Weights of a small sound classifier.
Model: 5.52M parameters, arch conformer, activation swiglu.
Training: adamw at rate 0.0011, 9100 steps, batches of 256, held-out accuracy 99%.
Rows from block 6, named by matrix and row number. Each number is 128 + 32 x the weight over its row's rms, rounded and kept within 0 to 255. All counts start at 0. After the name is the row's rms in percent of the matrix's.
# pw2: conv module project (model.blocks.6.conv.pw2.weight, 160x160), inputs 0-159
pw2.111 093 [117  92 107 125 145  94 136 140 104  88 168 122 157 160 147 174 169 102 158  96  84  80 178 167 135 108 145  41 170 117 106 118 108 114 139 115 177 149 146 154 186  95 104 158 127 152 129  81 195 139 137 136 106 185 148 157  93 118 155 157 114 115 176 137 138 147 101  86 160 132 101 112 135 109 138 103 101 102 142 135 113 188 163 177 137 177  89 192  96 109 139 184 125 177 160 133 156 168 100 118 129 126 137 135 139 178  89 163 108  57  78 129 157 187 136  93 129  80 107 134 136 106 113 113 105 115 191 136  53 109 151 180 125 155 174 129 151 151 153 130  99 183 104 108 153 120 149 141  86  98 123 163  98 172 184 122 171 196 155 163]
pw2.112 083 [143 142 154 118 111 134 187  52 137 148 105 195 105 115 112 121 151 160 138 152  46 138 124 113 159 137 144 102 125 166 141 137 136 134 155 159 114 156 181 122 126 147 143 128 167 188 115 149  91 154 149 120 132 131 163  90  61 122 184 132 192 164 143 111 180 139 160 159 124 127 134 138 118 127  95 134 138 149 121 104 152 135 133 182 124 121 156 190 151 106 147  76  98 139 205 139 121 109 139 149 118 114 128 143  97 237 191 128 135  45 156 120 194  61 182 148 146  76 129  71 137 146 142 132 127 118 119 137 158 132 123 188 156 125 188 132 217 134 123 117 127 129 142 124 150 165 100 102 136  91 137 141 113 166 177 186 128 162 120 130]
pw2.113 082 [131 115 141  40 102 157  89 167 150  58 114 118 102 118  88 221 173  59 165 102 164  96 151 111 148 139 108 140 168 106 162 124 172 146 116 144 155  93 135 137 153 160 157 135 158 151  99 147 146 165 133 134 141 122 126 134  94 145 150 125  93 158  95 118 141 123 108  98 116 118 124 112 126 165 113 150 165 148 142 145 192 212  91 177 113 153  32 152 159 123 119 129 110 148 163 151 120 123 138 140 162 124 148 147 131 115  55 151 159  26 142  72 181 156 107 140  92 110 191 136 134 122 122 137 149 127 130 175 106  97 140 182 179 124 151 130 119 126 112 136 158 199 150 130 149 161 108 101 149 107 118 110 144 122 130  82 116 197 123  62]
pw2.114 099 [117 118 126 124 127 110 165 146 110 131 141 129 141 107 107 107 148 148 122  90  79 135 123  91  85 114 167 228 108 162 170 139 179 163 180 141 155  82 164 121 182 114 135 158 105 141 123 134 169 150 143 115 244 116  86 149 137  81 124 143  63 117 121 102 107 139 106 140 111  38 120 138 166 139 148 121 120 124 171  76 157 158 160 107 165  97 116  95 129 157 137 165  82 110 127 147 150 131 175 142 109 125 170  98 187  68 119 154 127 101 158  98 154 155 114 127  99 168 146 125 131 104 125 129 145  82 173 148 153  98 150 151 186 162  79 105  59 186 133 123 123 116 114 124 132 143 141 133 116  72 187 133  76  84 171  85 126  86 119  61]
pw2.115 085 [140  76 141 117 119 101 149  98 131  83 142  88 130 147 131 165 187  95 182 122 118  98 153 145 148 132 161 143 181 175 145  72 144 123 196 142 128 128 150 168 175 101 125 148 135 163  81 104 172  98 130 160 166 168 137 123 127  77 158 157  88 120 115 132 104 131 110 107 137 106 136 145 107 123 134 121 141 127 142  82 165 154 148 178 126 155  36 156 132 110 138 129 120 148 203 141 138 143 149 145 139  80 157 140 153 131 107 140 107  42 139 115 208 186 152 119  55 120 124  71 148 117 115 111 108 107 111 171 122  78 161 182 189 145 178 112 180 149 152  80 113 143 123 123 131 146 130 126 129 138 200 133  86 162 183 109 152 211  95  94]
pw2.116 090 [ 80  54 105 145 112 174  63 201 147  91 121  61 124  87 174 202  90  50 113 153 212 136 227 129 149 103  55 148 139 121 124  96 120 129 154 114 192 151  74 115 115 132 120 127 159 158 152 137 105 148 135 136 145  74 106 121 141 140 173 111 104 107 103 124 115 119 130 108 132  94 128 117 115 128 145 146 152 122 129 154 134 120 160 138  94 164  85 113 131  88  73 185 130 130 139 156 125 126 121  83 114 160 164 165  98  69  69 113 145  94 105 103  63 135 170 146 149 115 135 182 114 144 136 150 148 135 192 112  98 127 164 187 130 128 175 119  70 161 121 159 132 145 133 139 136 115 107 113 124 110 130 158 171 167  95  91 112 153 119 117]
pw2.117 085 [116  76 117 115 120 121 129 140 101  93 132  24 146 111 113 127 125 122 124 122 173 111 145 131  67 109 131 151  79 156 151  79  83  74 196 118  77  96 159 132 141 102 106 150 154 152 122 101 140  41 147 157 197 133 142 143 146 164  81 137  13 111 108 166 114 127 110 115 124 100 112 139  90 138 146 112 125  98 102 114 155 112 115  90  37 118 103  61 105 152 138 137 128  93 177 158 112 135 130 131 150  87 174 119 150  16 141 110  97 150 122  69  94 161 106 106  91 174 120 136 129 105 112  95 117 111 107 148 145 115 140 106 131 142  97 112 114 125 129 152  92 108  94 131 161 127 138 123 102 115 190 144 104 115  86  85 118 176  94  95]
pw2.118 088 [140  96 145 155  90 139 105 124 111 133  94  83 111 101 148 161 114  74 164 226 153 152 145 155 109 137  65 141 144 161 104 111 105  93 189 152 146 148 111 112 109 151 136 143 144 178  85 128  81 154 106 131 161  70 145 117  84 125 119 128 124 185 131 136 172 115 173 122 111  74 119 140  69 152 162 131 150 141  69 164 129 106  97 149  25 186  85 129 125  76 166 166 100 132 210 147 151 101 107 132 142 117 151 150  94  88 129 110 123  82 159 112 103 103 182 151 113 114 167 118 156 140 134 102 144  72  77 130 126 115 112 143 147 144 187 111 178 116 101 100 129 146 133 124 121 128 106 130 137 158 182 144  65 144  88 172  99 183  73 165]
pw2.119 109 [152 146 125  79 161 158 150 109 133 114 175 151 167 138 134 194 137 152 115  97 127  62 110 132 152 126 117 138  89  80  94 212  95 131 115 107 100 179 156 115 128 123 129  99 112  81 109 101 107 115 141 154 119 187 183 193 162 186 112 200 168 211 129 115 178 150 105  93 178 173 116  94 148 119 132 112  92 101  91 143 125 102 117 119 162 161 144 158  90 128 103 141 108 156 110 194 125 137 100 150 141 154 107 153 101 175 117 124 105 158  77 105 147 143  82 108 139 126 157 125 121 130  79 151  96 163 139 152 120 181 122 119  76 170 146 142 125  83 145 161 107 126 116  96 152 110 166 155 115 133 102 187 171 163 158 183 140 193 170 206]
pw2.120 116 [128 140 160  65 107  93  76 153 140  97  79  73 111 155 188 145 160 150 136 130 189 147 117 101 109 159  94  70 138 102 168  90 121 155  52 179 146 119  77 110 115 164 148 128 133 128 160 133 129 151 112 102 163  84  81 140 156 167 180 100 168 123 100  81 167 115 148 127 116 151 148 101 115 147 108 162 131 173 149 186 108 153  81 108 125 129 113 110 153  77  66  74 176 119 118 114 141 118 118 141  80 156 138 126 105 165 104 130 156 115  64 105 128 135 128 170 149 132 101 228  67 147 153 126 132 108 113  60  92 119 126 135  91  87 166  96  90 110 106  90 171 141 160 152 123 152 115  96 159 171  72 111 143 141  64 155 113 150  88 146]
pw2.121 099 [104  60  97 169 144 148 126 145 135 148 137 102 133 141  96 101 147 195 132 170  89 115 184 144  77 100 135 165  97 187 155  79 147 122 148 126  95 121 189  90 148  97 113 168 104 137 185 112 119  73 121 109 194 115  85 166 155 104 140 165 109 114 151  98 136 117 165 192 123  80 112 151 158 133 164 111 112  95 144 172 120 102 148 132  81  60 135 149 139 149 142 168 119  91 141 155 193 112 162 129 133 118 134 124 112  80 104  71 111 161 131  92 125 141 130 114  97 195 178 139 109 113 132 146 110 111 149 120 121  80 175 155 142 106 164  98 114 151 167 123 108  43 108 147 129 116 134 131 136 103 246 104  57 134 113 129 110 184  98 117]
pw2.122 079 [118 105 117 143 125 121 100 117 118  83 106  66 129 126 182 133 119  82 171 168 161 113 158 166  90 125  88  92 138 116 132 194  83 115 154 110 120 151  64  98 159  98 105 146 128 146 143  93 169 127  98 121 139 123 123  91  79  94 161 134  43 168 128 154 146 115 148 101 125  64 114 161  55 123 179 127 120 106 125 162 125  70 137 167  20 185 115 134 115  73 173 171 111 144 147 123 148 133 107 111 137 155 152 159  93  68  81 122 120  89 141  70  79 126 163 112  89  98 109  88 160 147 126  58 132 108 149 100  62 112 134 150  76 145 148  93 109 149 103 134 123 172 110 113 121 105 115 113 128 160 155 159 121 121  82 142 160 152  88 180]
pw2.123 090 [100 105  92  62 129 112  61 148 133 137 120  72 142 146 130 157 143 128 118 104 181 122 152 120 109 127  83 135 154  76 115  38 181 171  60 115 153  74 111 100  96 143 134 141 127 136 147 133 133 140 102 130 152  89 137 140 187 148 124 110 110 102  70  65 155 114  84 106 127 167  84  89 114  99 111 106 142 116 162 183 113 158  73 141 149  78  62 107 145 107  59  64 151 104 130 142 113 150 150 121 118 108 128 120 152 139  92 143 129  89  75 133 135 151 178 129 141 115 149 253 127  96 122 156 108 110 131 136 116 113 132 149  96 151 125 144  81 116 118 118 111 150 139 127 172  99 132 120 100  95  90 143 155 127  77 107 105 104 148  23]
pw2.124 101 [123  84 112 127 141 124 118  95  96  79 136 157 149 163 150 136 162 101 169 150  95  94 180 167 127 108 152  31 147  94  94  67 173 160 118 105 181 163 124 130 148  87  96 170 104 139 142  92 161 170  92 137  64 124 134 139  70  94 193 143 176 103 168 116 144 144 107 111 141 106 115 109 154 105 141 110  80 104 157 133 120 168 119 161 155 130 103 174  97  82 140 152 109 174 117  96 156 153  87 120 130 111 129 150 111 206  71 150 100  42 120 139 165 179 150 104  83  72 106 103 151 121 101 105 110 113 131 141  62  73 153 191 107 151 189 135 151 148 111 101 105 158  99  94 144 110 138 139 102 102  81 152  82 153 145 140 164 132 140 131]
pw2.125 118 [194 114 176 134 125 159 116  95 108  90 126  72 155 105  94 108  94  80 120  84 178 135  88 124 126 177 121 137  76  79 125  82 113 100 129 127  62  81  89 157 115  92 119 139 113 111 122 126 128 121 141 180  89 157 169 145 103 142  79 123  92 124  84 174  86 108 108 124 109 133 184 145 108 142 135 149 123 118  89 118 186 113  95  83  95 115 130  57 108 142 177 133 107  98 122 123 100 148 101 160 193 109 177  81 107  52  86  91 115 126 158  97  77 128  56 110 125 135 123  62 140 148 107 109 168 173  78 183 121 111 154 104 103 141  85 190 124  91 130 119 159 152  84 103 157 141 117 111 153 168  76 149 128 104  81 106 149  94 119  95]
pw2.126 091 [ 97 120 104 153 124 195  65 177 116 140 129 105 153  91 210 151  99  80 133 104 160 166 126 194 180 108  92 124 132  97 103 105 137 145 126 117 253 136  95 176 115 108  93 127 134  99 151 135  98 124 180 108 163  48 128 113 107 155 169  98 164  89 143 142  88 115 130 119 125  84 143 140 146  90 129 112 102 142 191 158 135 124 153 101 180 133 127 106 113 146  97 194 111 148  72  90 119 128 118 104 139 175 196 129 106  84  79 123 135 155 144 169 100 123 142 131 155 109 125 188 141 135 133 193 133 162 148 114  54 163 112 133 128 155 135 117  86 142 142 112  93 129 104 106 124 115  98 134  88 124  68 139 167 130 140 122 122  91  80 177]
pw2.127 095 [ 92  60 121 140 109 123 113 130 163 128 105  70 119 138 179 113 146 145 202 234 144 134 199 119 130 112  68 103 181 186 143  67  74  88 158 136 130 151  97 135 105 137 136 150 127 178 141 118 116  96 125 123  96 108  89  93 121 114 171 117 157  91 174 124 123 112 157 126 129 132 123 157 102 142 157 119 149 122  95 117 103 133  94 106  22 181 133 147 159  89 100 146 146 127 197 124 140 118 149 121 114  96 138 151  96 125 150 122 142  56 137 133  94 123 177 147  95 142  86 108 110 135 173 106 130 114 134  91 133  81 162 182 121 119 198  94 175 124 111  85 116 114 157 167  96 121 104 110 138 173 183 148  84 166 104 146 108 183  83 126]
pw2.128 095 [115 186 124 143 117 136 100 144 154 161 128  88 122  97 141 119  81 144 101 128 177 139 115  92 138 126  91 225 117 155 137 216  49  97 140 135 103  88  85 130  82 150 129 105 138 108 107 135 112  92 150 115 189  77 125 107 173 171  74 110  71 181  95 139 129 116 132 124 121 101 116 134  96 125 118 131 150 140  98 131 121  99 137 109  67 162 164  60 123 119 127 123 112 105 148 145 101 121 148 124 115 131 122 128 110  20 165  95 128 238 140 109 102  75 123 134 152 161 135 155 103 130 143 133 134 147 110  91 160 181  86  73 111 125  58 137  98  76 140 155 133 128 133 136 118 142 118 130 133 170 151 129 181  97  69 110  94  94 108 175]
pw2.129 076 [115 133 129 119 111 102  80 156 121  84 109 115 114 146 157 122 144  75 175 157 110 108 171 158 124 126  93   0 177  98 133 115 112 124 154 153 161 164 112  98 143 130 136 164 135 141 138 105 173 117 102 130  44 135 109 112  65  87 184 125 149 130 153 117 147 113 127 116 118  97 115 139 122 141 172 133 109 129 133 156 132 128 117 176  92 182  88 168 145  62 127 149 163 164 140  98 143 116  92 140 145 125 147 133 112 194 116 167 129  14 116  79 150 161 175 144  73  79  87 116 147 134 138  73 128 107 134 110  92  97 180 174  68 148 199  96 162 119 122 100 125 178 140 132 134 138 112 114 133 143 104 126 118 166 110 109 138 154 120 192]
pw2.130 088 [134 149 135  72 154 104 113 106 122 124 148 133 149 145 146 139 143 114  97  44 120 110  75 131 149 138 163 106  94  39 120 186 131 151  61 134 140 136 137 137 155 131 122  97 115  83  99 113 148 107 176 122  86 164 129 156 198 119 115 130 101 105  70 117  98 141 106 104 146 157 149  99 132 116 116 130 106 153 140 108 126 109 107 122 218 119 146 119 103 132 109 115 134 156  70 121  94 141 122 132  93 139 132 111 154 138  76 157 118 193  61 156 128 144  66 113 140 156 133 107 113 113  84 185 105 166 136 147  88 167 108  94 107 152  68 144 140  81 133 164 130 158 126  95 124 136 157 150 119 140   0  98 160 106 179 104 151 108 223 136]
pw2.131 100 [ 97  87 120 103 109 150 137 197 152  85 136  59 132 163 131 122 146 183 128 130 192 101 117 147 122 122 100  71 119 134 133  68  54  58 114 141  97  92  97 152 122 132 135 124 107  77 145 110 151  86 124 120  98 150  82 136 168 141 147 128 117  62  89 142 102 110 138 100 143 162 135 134 126 128 120 129 120 120  85 156 119 127 100  70  95 152 162  72 131 178  91 114 157 130  93 116 131 158  90 122 111  96 124 114 108  87 122 148 139 182  75 122  81 100  88 121  99 245  85 194  96 125 146 162 115 163 165  97 111 113 123  95  93 102 112  82 113 116 116 100 133  79 145 147  97 112 165 102 127 178 108  68 109 111  46  99 135 167 103 149]
pw2.132 063 [112 155 116 138 125 186 114 142 139 166 115  97 119 108  92 136 121 170  77 159 182 164 120  70 112 122  80 255 106 163 131 174  83 130 125 137 155  87  27 139  97 151 141 119 124 118 125 142 102 136 125 110 154  73 110 109 154 154  72 110 133 135  76 165  97 122 133 129 128 129 126 147  95 135 117 134 147 137 111 128 143  75 124  92 120 126 188  59 141 169 125 118 110 114 117 138  97 123 148 117 128 153 142 151 103  46 164 137 141 204 167 124 118  78  91 147 178 186 141 173 117 134 147 140 135 148 102 117 159 177 107  68 110 114  74 120  61  99 122 142 151 128 147 133 140 117 128 116 123 143 153 103 163  59  81 135 113  68  85 106]
pw2.133 106 [101 155 113  85 155 133 172 105 108 121 162 144 149 120 152 147 152 148  97 102 123 125  72  81 182 114 160  93 101  81  95 159 139 166  89  97 126 169 160 161 110 125 128  86 135  84 122 148 117  93 129 127  59 146 136 157 187 163 126 152 161 139 130 119  79 135 103 126 138 177 136  88 116 117 100 111  97 133 153  70 122 147 121  60 175 109 144 108 137 102 120  89 107 109  52  99 109 146  99 129 109 123 112 123 145 197 121 134 111 191  79 162 134 158 108 110 159 157 137  47 136 115  94 191 112 169 102 162 142 195 146  74 133 133 156 158 137 147 119 116 122  99 139  87 129 137 159 135 121 133  28 118 182 118 199 171 129  72 201 110]
pw2.134 120 [127  86 113 101 150 108 168  89  90  88 147 186 151 151 152 136 181 117 156 141  88  94 152 163 119 112 180  88 156 110 107  59 205 181 111 104 150 163 167 157 173  93 105 160 114 141 132  96 153 168 106 137  88 163 139 149 107  96 178 165 164  95 166 110 126 150  99 115 139 136 121 108 150 111 126 109  91 108 174 114 123 166 116 162 203 108  77 170 114 104 137 134 118 142 124 103 147 148 103 122 128 110 110 149 151 216  89 157 101  52 112 162 157 184 132 104 102  88 120  94 149 110  95 118 107 106 130 164  83  80 154 171 157 153 197 156 146 176 120  87 110 147 105 104 147 111 145 155 105  85  94 145  82 153 194 146 161 146 159  77]
pw2.135 089 [147 207 142  80 127  98  96 155 138 172 152  84 132 122 138 130 123  86 108  55 180 119 128 142 130 141 118 116 137 112 148 215  74 119 146 123  73  89  99  84 125 117 125 120 141  90  73 118 165  43 150 151 196 116 145 142 158 136 112 156  50 214 131 117 136 125 125 127 123 118 137 116  79 137 139 134 136 131 118 146 142 112 120 105  27 136  55  83 114  83 100  87 162 120 111 141 113 124 127 144 139 114  86 138 137  87 158 114 103 182 105  62 119 141 105 115  89 118  99 143 122 114 115  81 116 130  72 122 161 124  86  62  83 143  80 144 110 111 150 153 117 114 111 136 146 134 115 135 129 186  84 126 153  96 104 109 127 176 137 196]
pw2.136 170 [209 128 196 111 115 115 129 130 125  85 121 100 126 104  77 129  65  92 105  72 124 126  93 149 107 186 113 103  61  81 136  83 150 126 103 158  69 128 123 171 117 124 140 122 132 128 138 142 111  92 150 166  82 113 164 106  62 143  98 103  88 116  67 183 104 114 124 138 100 101 201 133 119 153 120 152 127 135 106 131 202 118 101 109 118  94 102 103 132 167 176  92 128 101  88  88  86 133  82 186 198 140 177  92  96  88  79  85 126  85 150 126  87 114  92 139  94 127  98  91 124 157 101  87 165 164 102 178  82 110 124 107 110 118  86 173 105 100 135  94 168 114 112 117 170 168 116 104 157 155 103 134  91 111  96 135 121 111  85 111]
pw2.137 124 [111 129 146 131 106 125 122 156 156  94 104  88  72 151 122 115 165 133 134  96 177 115  97 106 113 145 120  92 114 129 150 161  53  60  95 150  97  79  77 143 167 147 139 155 126  81 122 113 207  94 155 112  82 214  94  54 115 129 132 114  83 105  83 209  99 123 124 103 125 134 136 187  94 151 136 147 150 143 106 132 135  97 124 148  68 160 143 126 147 155 114 109 153 139 131  95 104 142 113 114 140 122 115 136 114  86 133 192 155 122 112  90 134 100  76 133 112 162  80 157 119 137 148 122 152 139 128 110 110 130 103  54  95  84  45  80  99 130 113 125 159 192 152 167 121 144 121  97 137 198 104  80 147  86  75  98 157 168  84 131]
pw2.138 104 [148 105 131 114 143  72 149  39 106  95 143 175 146 169 113 148 176  66 159 141  63  92 135 150 132 143 189  73 162 109 109  93 173 158 109 115 146 159 176 122 165 108 116 141 106 129 107  89 137 157 111 134  85 178 133 140 106  97 157 160 157 116 139 101 149 166 103 102 156 135 129 127 126 121 127 114  94 113 134 118 118 146 109 187 193 122  61 189 111  93 141 134 103 167 143 101 131 124 118 138 117  99 109 166 164 193  83 153 108  42 102 163 170 159 155 110  82  71 132  83 132 110  90 112  96  86 111 164  94  81 129 181 133 151 169 138 171 119 102  89 116 180 116 112 132 132 142 157 118  90 116 152 108 164 200 170 166 162 163 108]
pw2.139 076 [145 161 134 126 128 164 126 105 109 150 163  96 133 112 155 112 110 155 110 141 181 148 183  62 165 148  81 180 136 182 136 190  37 121 150 130 106 114  20 146  88 129 129 111 102 133 126 114 113  57 130 125 108 123 135 115 159 137 136 145 102 188 110 155  99 124 137 125 125 104 143 141  68 126 137 134 135 131  71 110 163  76 131  55  64 170 103  28 135  98 133 111 120 112 133 118 101 140 115 130 165 132 141 171  92 108 151 129 126 165 168  67  99  79 127 128  96 159 100  66 126 137 121 110 140 144  76 105 165 152 103  49  94 143  76 144 109  97 147  98 148  85 132 131 143 137 132 114 132 179 156 113 168  90  98 154 117 109 100 166]
pw2.140 105 [113 135 116 171 110 121 180 102 132 113 126  95 141 113 143 115  95 122 158 148  79 141 173 153 135  96  95 135 153 189 150 149  64  69 200 145 134 123  96 126 125 106 118 111 151 193 110 112 125 101 121 139 164 127 127 102  74  89  98 142 112 155 145 141 144 109 145 139 126  76  94 169  76 113 164  97 127 101 118 121 155 104 153 125  37 202 145  88 119 110 169 133  91 149 172 109 164 120 143 125 164 113 158 137 125  54 166 133 114  83 196 100 145  93 215 132  65 128  94 109 156 124 142  92 132 106  82 128 164  83 110  94 139 170  92  93  89 160 136 101  71 116 101 116 163 121 108 107 110 141 179 137  64 131  90 163 114 140  49 151]
pw2.141 109 [120 168 129 148 104 141 109 115  95 185 117 193 136 103 146  20  91 179  77 171  46 167  89 135  82 118 103 176 150 126 139 124 113 160 107 129 174 117 141 140  81 139 136 126  78  69 117 135  93 179 111  96  90  31 119 139 114 122 117 115 138 141 161 143 135 116 160 183  85  52 127 103 127 142 124 112 113 147 137 106 115  70 166 101 175 119 187 110 163 156 153 146 122 133  71 135 135 117 150 119  81 120 135 132 113 185 175 104 121 129 155 139 154  93 148 167 171 108 133 124 129 151 169 108 115 112 100 114 162 146 120 119 109 136 118 124 136 129 113 157 137  70 102 110 120  99  95 139 130  57 106 103  93  63 132 122  93  39 160 133]
pw2.142 093 [128  97 107 180 129 173 116  70 146 132 137 132 117 134 180 160 132  42 143 230 137 133 219 145 174 125 110 191 129 172  98 133  87 118 123  93 169 155  21 134 137 115 116 130 100 163 127  82 129 147  69 147 126 117 172 109  74 100 118 146 147 164 130 133 111 118 167 118 144 117 102 141 107 112 114 112 170 122 125  93 115  70  79 184  99 198  94 109 126  99 139 200 136 155 189 184 151 125 126 104 121 136 135 184 119 121  97 119 128  99 194 130 120  98 141 124 148  70 168  94 126 136 142 101 119 117 102  94  92 127 155 160 131 119 163 104 180 144 115 148 104 155 121 125 124  88 104 128 121 174 181 120 116 150 112 135 146 167 119 166]
pw2.143 107 [122  78 129 105 127 105  92 177 121  82 113  65 131 101 128 151 115  71 140  61 194  98 129 107  89 139 104 201 124 128 156  80 156 144 133 128 133  47 146 120 138 115 119 155 122 129 132 101 148 103 141 124 214 111  81 145 155 142 128 114  31  82  75 124  92 109  81 107 106  82 120 141 105 144 148 128 118 105 137 113 146 182 141 119  93 101  67  96 126 129 106 155 119  87 149 128  92 153 165 134 124 123 167  99 157  43  85 125 123 109 101  61  94 141  84 115 114 158 127 177 125 105 122 130 138  79 183 136  94  95 139 142 156 138  84 122  42 153 138 126 143 155 115 146 135 118 135 136 117 117 168 152  99 116  89  52 124 150 102  71]
pw2.144 078 [108  92 124 126 112 161 157  70 128  94 112  30 128 129 150  68  98 132 106 202 215 132 145 131 100 118  79 154 106 132 129 115  63  87 162 120 110 105  42 119 129 123 124 161 104 143 162 105 152  94 105 144 102 122 155 100  66 137 123 119 110  92 131 197  97 107 157 122 117 154 114 148  89 129 157 128 145 131  60  96 129  47 126  90   0 161 157  78 123 169 158 116 174 114 151 104 108 130 130 105 124  96 142 138 115  84 147 112 118 124 163 127 130 130 102 137 157 129 110 125 121 125 161  98 132 133 106 124 103 117 157 118 109  83 111 137  79 170 127 108 124 116 115 130 136 115 118 101 128 112 123 136  76 142  59 132 160 168  59  66]
pw2.145 099 [124  86 129 153 108 151 156 125 149 142 136 132 116 134  79 172 123 128 163 185 109 105 171 128 149 118 117 185 146 209 137  34 148 109 156 131 154 148 140 171 141 113 142 118 136 226 126 118 110 163  78 111 141 116 148 117  61 125 143 115 133 142 142  86 153 118 123 128 128 102 106 127 104 142  97 112 156 113 110 116 151 200  96 137 123 111  58 142 136 159 161 137 102 153 174 159 122 112 152 131 151  92 147 149 108 123  71 105 129  34 172 165 151 132 163 115  90  99 194  94 142 112 133 135 120 115  99 180 141  64  90 185 185 124 199 122 136  75 101  96 129 113 127 135 123 140 102 138 146 114 211 101  49 119 161 118 109 162 111  89]
pw2.146 113 [124  89 131  85 135  82 139  97 135  83 126 147 126 152  35 148 171 106 131  60  86  88  78 116 129 126 177 127 131  85 122  59 191 121 102 110 101  87 232 150 155 120 126 144 143  91 110 124 158 134 138 154  87 203 121 144 162 120 100 132 116  40 104 140 103 119  66 109 129 194 117 107 148 139 121 117 130 116 137 100 122 193  92 157 174  97 128 161 121 167  96 106 148 124 125 125  97 124 148 140 121  64 110  97 171 136 105 161 126 127  77 154 137 182 108 114 126 154 144 119 116  92 113 174 112 131 161 194 142 103 148 120 153 116 106 164 136  88 116 162 111 176 129 128 142 144 139 141 113  96  87 113 136 131 168  65 146 132 184  54]
pw2.147 096 [108 163 133 115  84 118 124 130 146 120  78  75  95 132 160 143 116 104 157 229 145 129 151 126 110 140  71 137 154 146 142 125  69  60 148 139 101 154  64 123 118 139 133 144 152 199 106 119 128 140  71  88  82 117  96 101 125 127 157 117  96 167 116 124 157  97 140 116 113 100 113 135 100 152 144 137 148 134 105 144 115 116  90 182  48 206 101 144 149  76 167 114 141 137 195 162 150 102 119 110 115  92 132 164 107 122 108 131 143  13 124 117  91 126 168 136  89 117 116 107 139 140 136  80 132 148 112 123 134 122 110 160 148 109 198 100 210  79  90 130 150 166 146 138  97 131 104 103 152 181 184 122 106 164  97 143 117 203 110 136]
pw2.148 095 [143 165 145 132 128  98 151  33 105 115 118 157 115 132  98  18 120 152  85 138  56 122  52  89 121 136 191 137 128  51 124 135 161 144  91 123 117  93 139 131 136 136 137 148  86  91 112 111 122 134 120 106  11 170 102  86 116  87  96 107 134  88 116 134 130 126 126 122 115 122 143 129 124 137  94 128 119 144 129 111 101  80  69 133 162 118 186 178 142 133 128  96 142 124  82  68 113 107 122 125 103 105  92 131 170 112 143 150 134 120 183 169 109 122 138 130 115 113 111  43 142 136 134  95 123 116  91 163 123 110 101  91 120 118  76 166 163 108  48  95 152 137 134 143 100 127 117 143 141 114  75 108 128  90 139 117 153  53 141  75]
pw2.149 089 [ 76  86 109 186 115 142 133 118 136 119 127  81 112 155 112 182 127  76 163 215 162 136 215 129 130 113 139 122 124 150 130  26 182 120 104  89 131  81  90 105 165 120 119 157 162 154 120 107 165 141 122 146 125 187 164  86  95 122 112 118 133  84 144 158  92 117 100 101 139 216  96 144 131 127 106 120 136 110 154 122 115 185  66 163 123 146 125 162 141 137 109 133 147 148 178 123 126 151 124  96 148  93 148  94 182  84  87 166 143 110 156 153 122 167 150 147 151 101 125 182 116 104 155 166 121 131 153 153  88  97 171 165 131  86 181 131 121 153  86 114 101 199 132 145 106 136  96  87 126 138 150 153 115 170 124  97 144 158  78  46]
pw2.150 085 [102  82  92 128 124 161  79 184 135  77 132  20 137  95 157 163  90  83 140 131 249 107 165 113 137 102  58 119 118 134 127  81  68  77 121 132 122 109  77 135  90 121 118 104 141 137 155 109 112 102 114 125 122  76 134 136 159 190  97 113  87 104  85 166 137 107 109 111 129 123  99 121  72 107 139 109 122 102  73 146 115 119 112  95  42 176 114  78 109 120 136 159 156 113 142 138 126 139 133 109 146 138 135 141  93  40 101 106 115 139 108  81  70 124 130 124 125 148 137 205 117 112 133 134 130 134 166 129  89 158 127 119  93 131 107 140  93 109 156 155 106 131 125 111 148 115 125 122 117 168 121 161 145 164  45  78 100 145  87 110]
pw2.151 101 [151 145 154 137  97 148 131 124 115 118  86 208 106 103 109  96 120 107 118 167  57 149 152 166 150 151 109 100 181 112 140  53 160 176 105 149 203 152 126 171 100 151 154 152  85 144 125 141 106 199 118 132  45  76 123  94  58 100 170  96 202  89 164 135 101 107 133 151  94 114 152 161 159 138  82 150 134 154 184 111 121 126 145 156 255 130 149 183 170 126  99 161 154 170 100  92 139 115 138 141 115 109 137 138 109 207 132 130 156 106 158 160 155 110 126 154 163  84 125 128 131 142 143 135 133 145  82 116 127 131 137 151 153 115 183 128 168 125 134 102 159 135 155 145 126 137  90 111 138 110 106  79 108 131 146 128 118  98 128  86]
pw2.152 072 [133 128 141  95 129 130 114 125 116 145 112 148 120 108  96 106 129  91  75  76 146 135  59 139  64 144 136 201 108  97 140 134 136  99 105 113  99  50 150 139 160 132 140 138 149  84  88 135 147 152 141 138 153 144 109 111 176 124  62 105  91  72  93 167 101 117 109 118 118 131 124 141 104 139  97 126 134 125 161 112 138  74 104 133 176  98 169 126 128 207 109 143 153 105 115 138 108 117 161 124 132 107 119 107 163   4 130 144 133 172 138 152  95  88  51 128 145 147 121 164 115 116 134 112 125 134 134 119 146  81  83  45 122 129  22 137  34 139 120 166 146 128 121 137 143 107 124 151 122 157 136 105 133  62  86  89 130 116 103  61]
pw2.153 078 [ 91  82  97  87 150 157 136 102 111 140 150  71 152 123 140 133  98  88 107  48 213 126 144 160 134  82 120  82  88  44  99 100 138 123 124  78 171 127 115 113 129  99  80 132 153  92 136 105 107  46 153 115 109 103 164 104  89 128  89 107 155 115 148 188  96 129 112  96 139 153 100 117  64 100 106 109 118 115 144 174 109 127  85 113  60 118 132 109 110 115 132 164 153 117  89 114 141 152 106  83 132 140 125 109  94  47 101 116 116 160 142 120  94 176 133  97 136 130 136 116 145 120 132 143 131 206 103 153  89 120 148  93  41 125  73 154  69 108  99 137  95  86 102 104 184 119 119 124 110 137  50 135 168 115  99 104 145  95 106 120]
pw2.154 121 [115 166 126  98 119 124  94 193 147 157 129  73 130 111 137 147  97 158  83  77 189 128 101  78 127 129  85 176 112 114 125 197  91 135 134 129 108 110  95 106  90 148 139  90 150  96 141 140 119  66 153 124 180  79 100 143 204 164  93 115  62 171  76 102 119 110 115 123 121 129 122  96 120 127 129 132 132 136 107 137 131 113 119  79  93 113 157  62 126 123  74 112 164  83  83 155  92 136 141 130 112 140 126  82 126  68 154 111 131 236  94  88  84 128 107 132 159 176 118 179 110 128 131 139 129 141 127 103 155 177 122  84  82 146  55 127  69 106 140 173 130 112 138 134 130 130 132 121 122 166 107 125 193  93  77  83  89  82 158 158]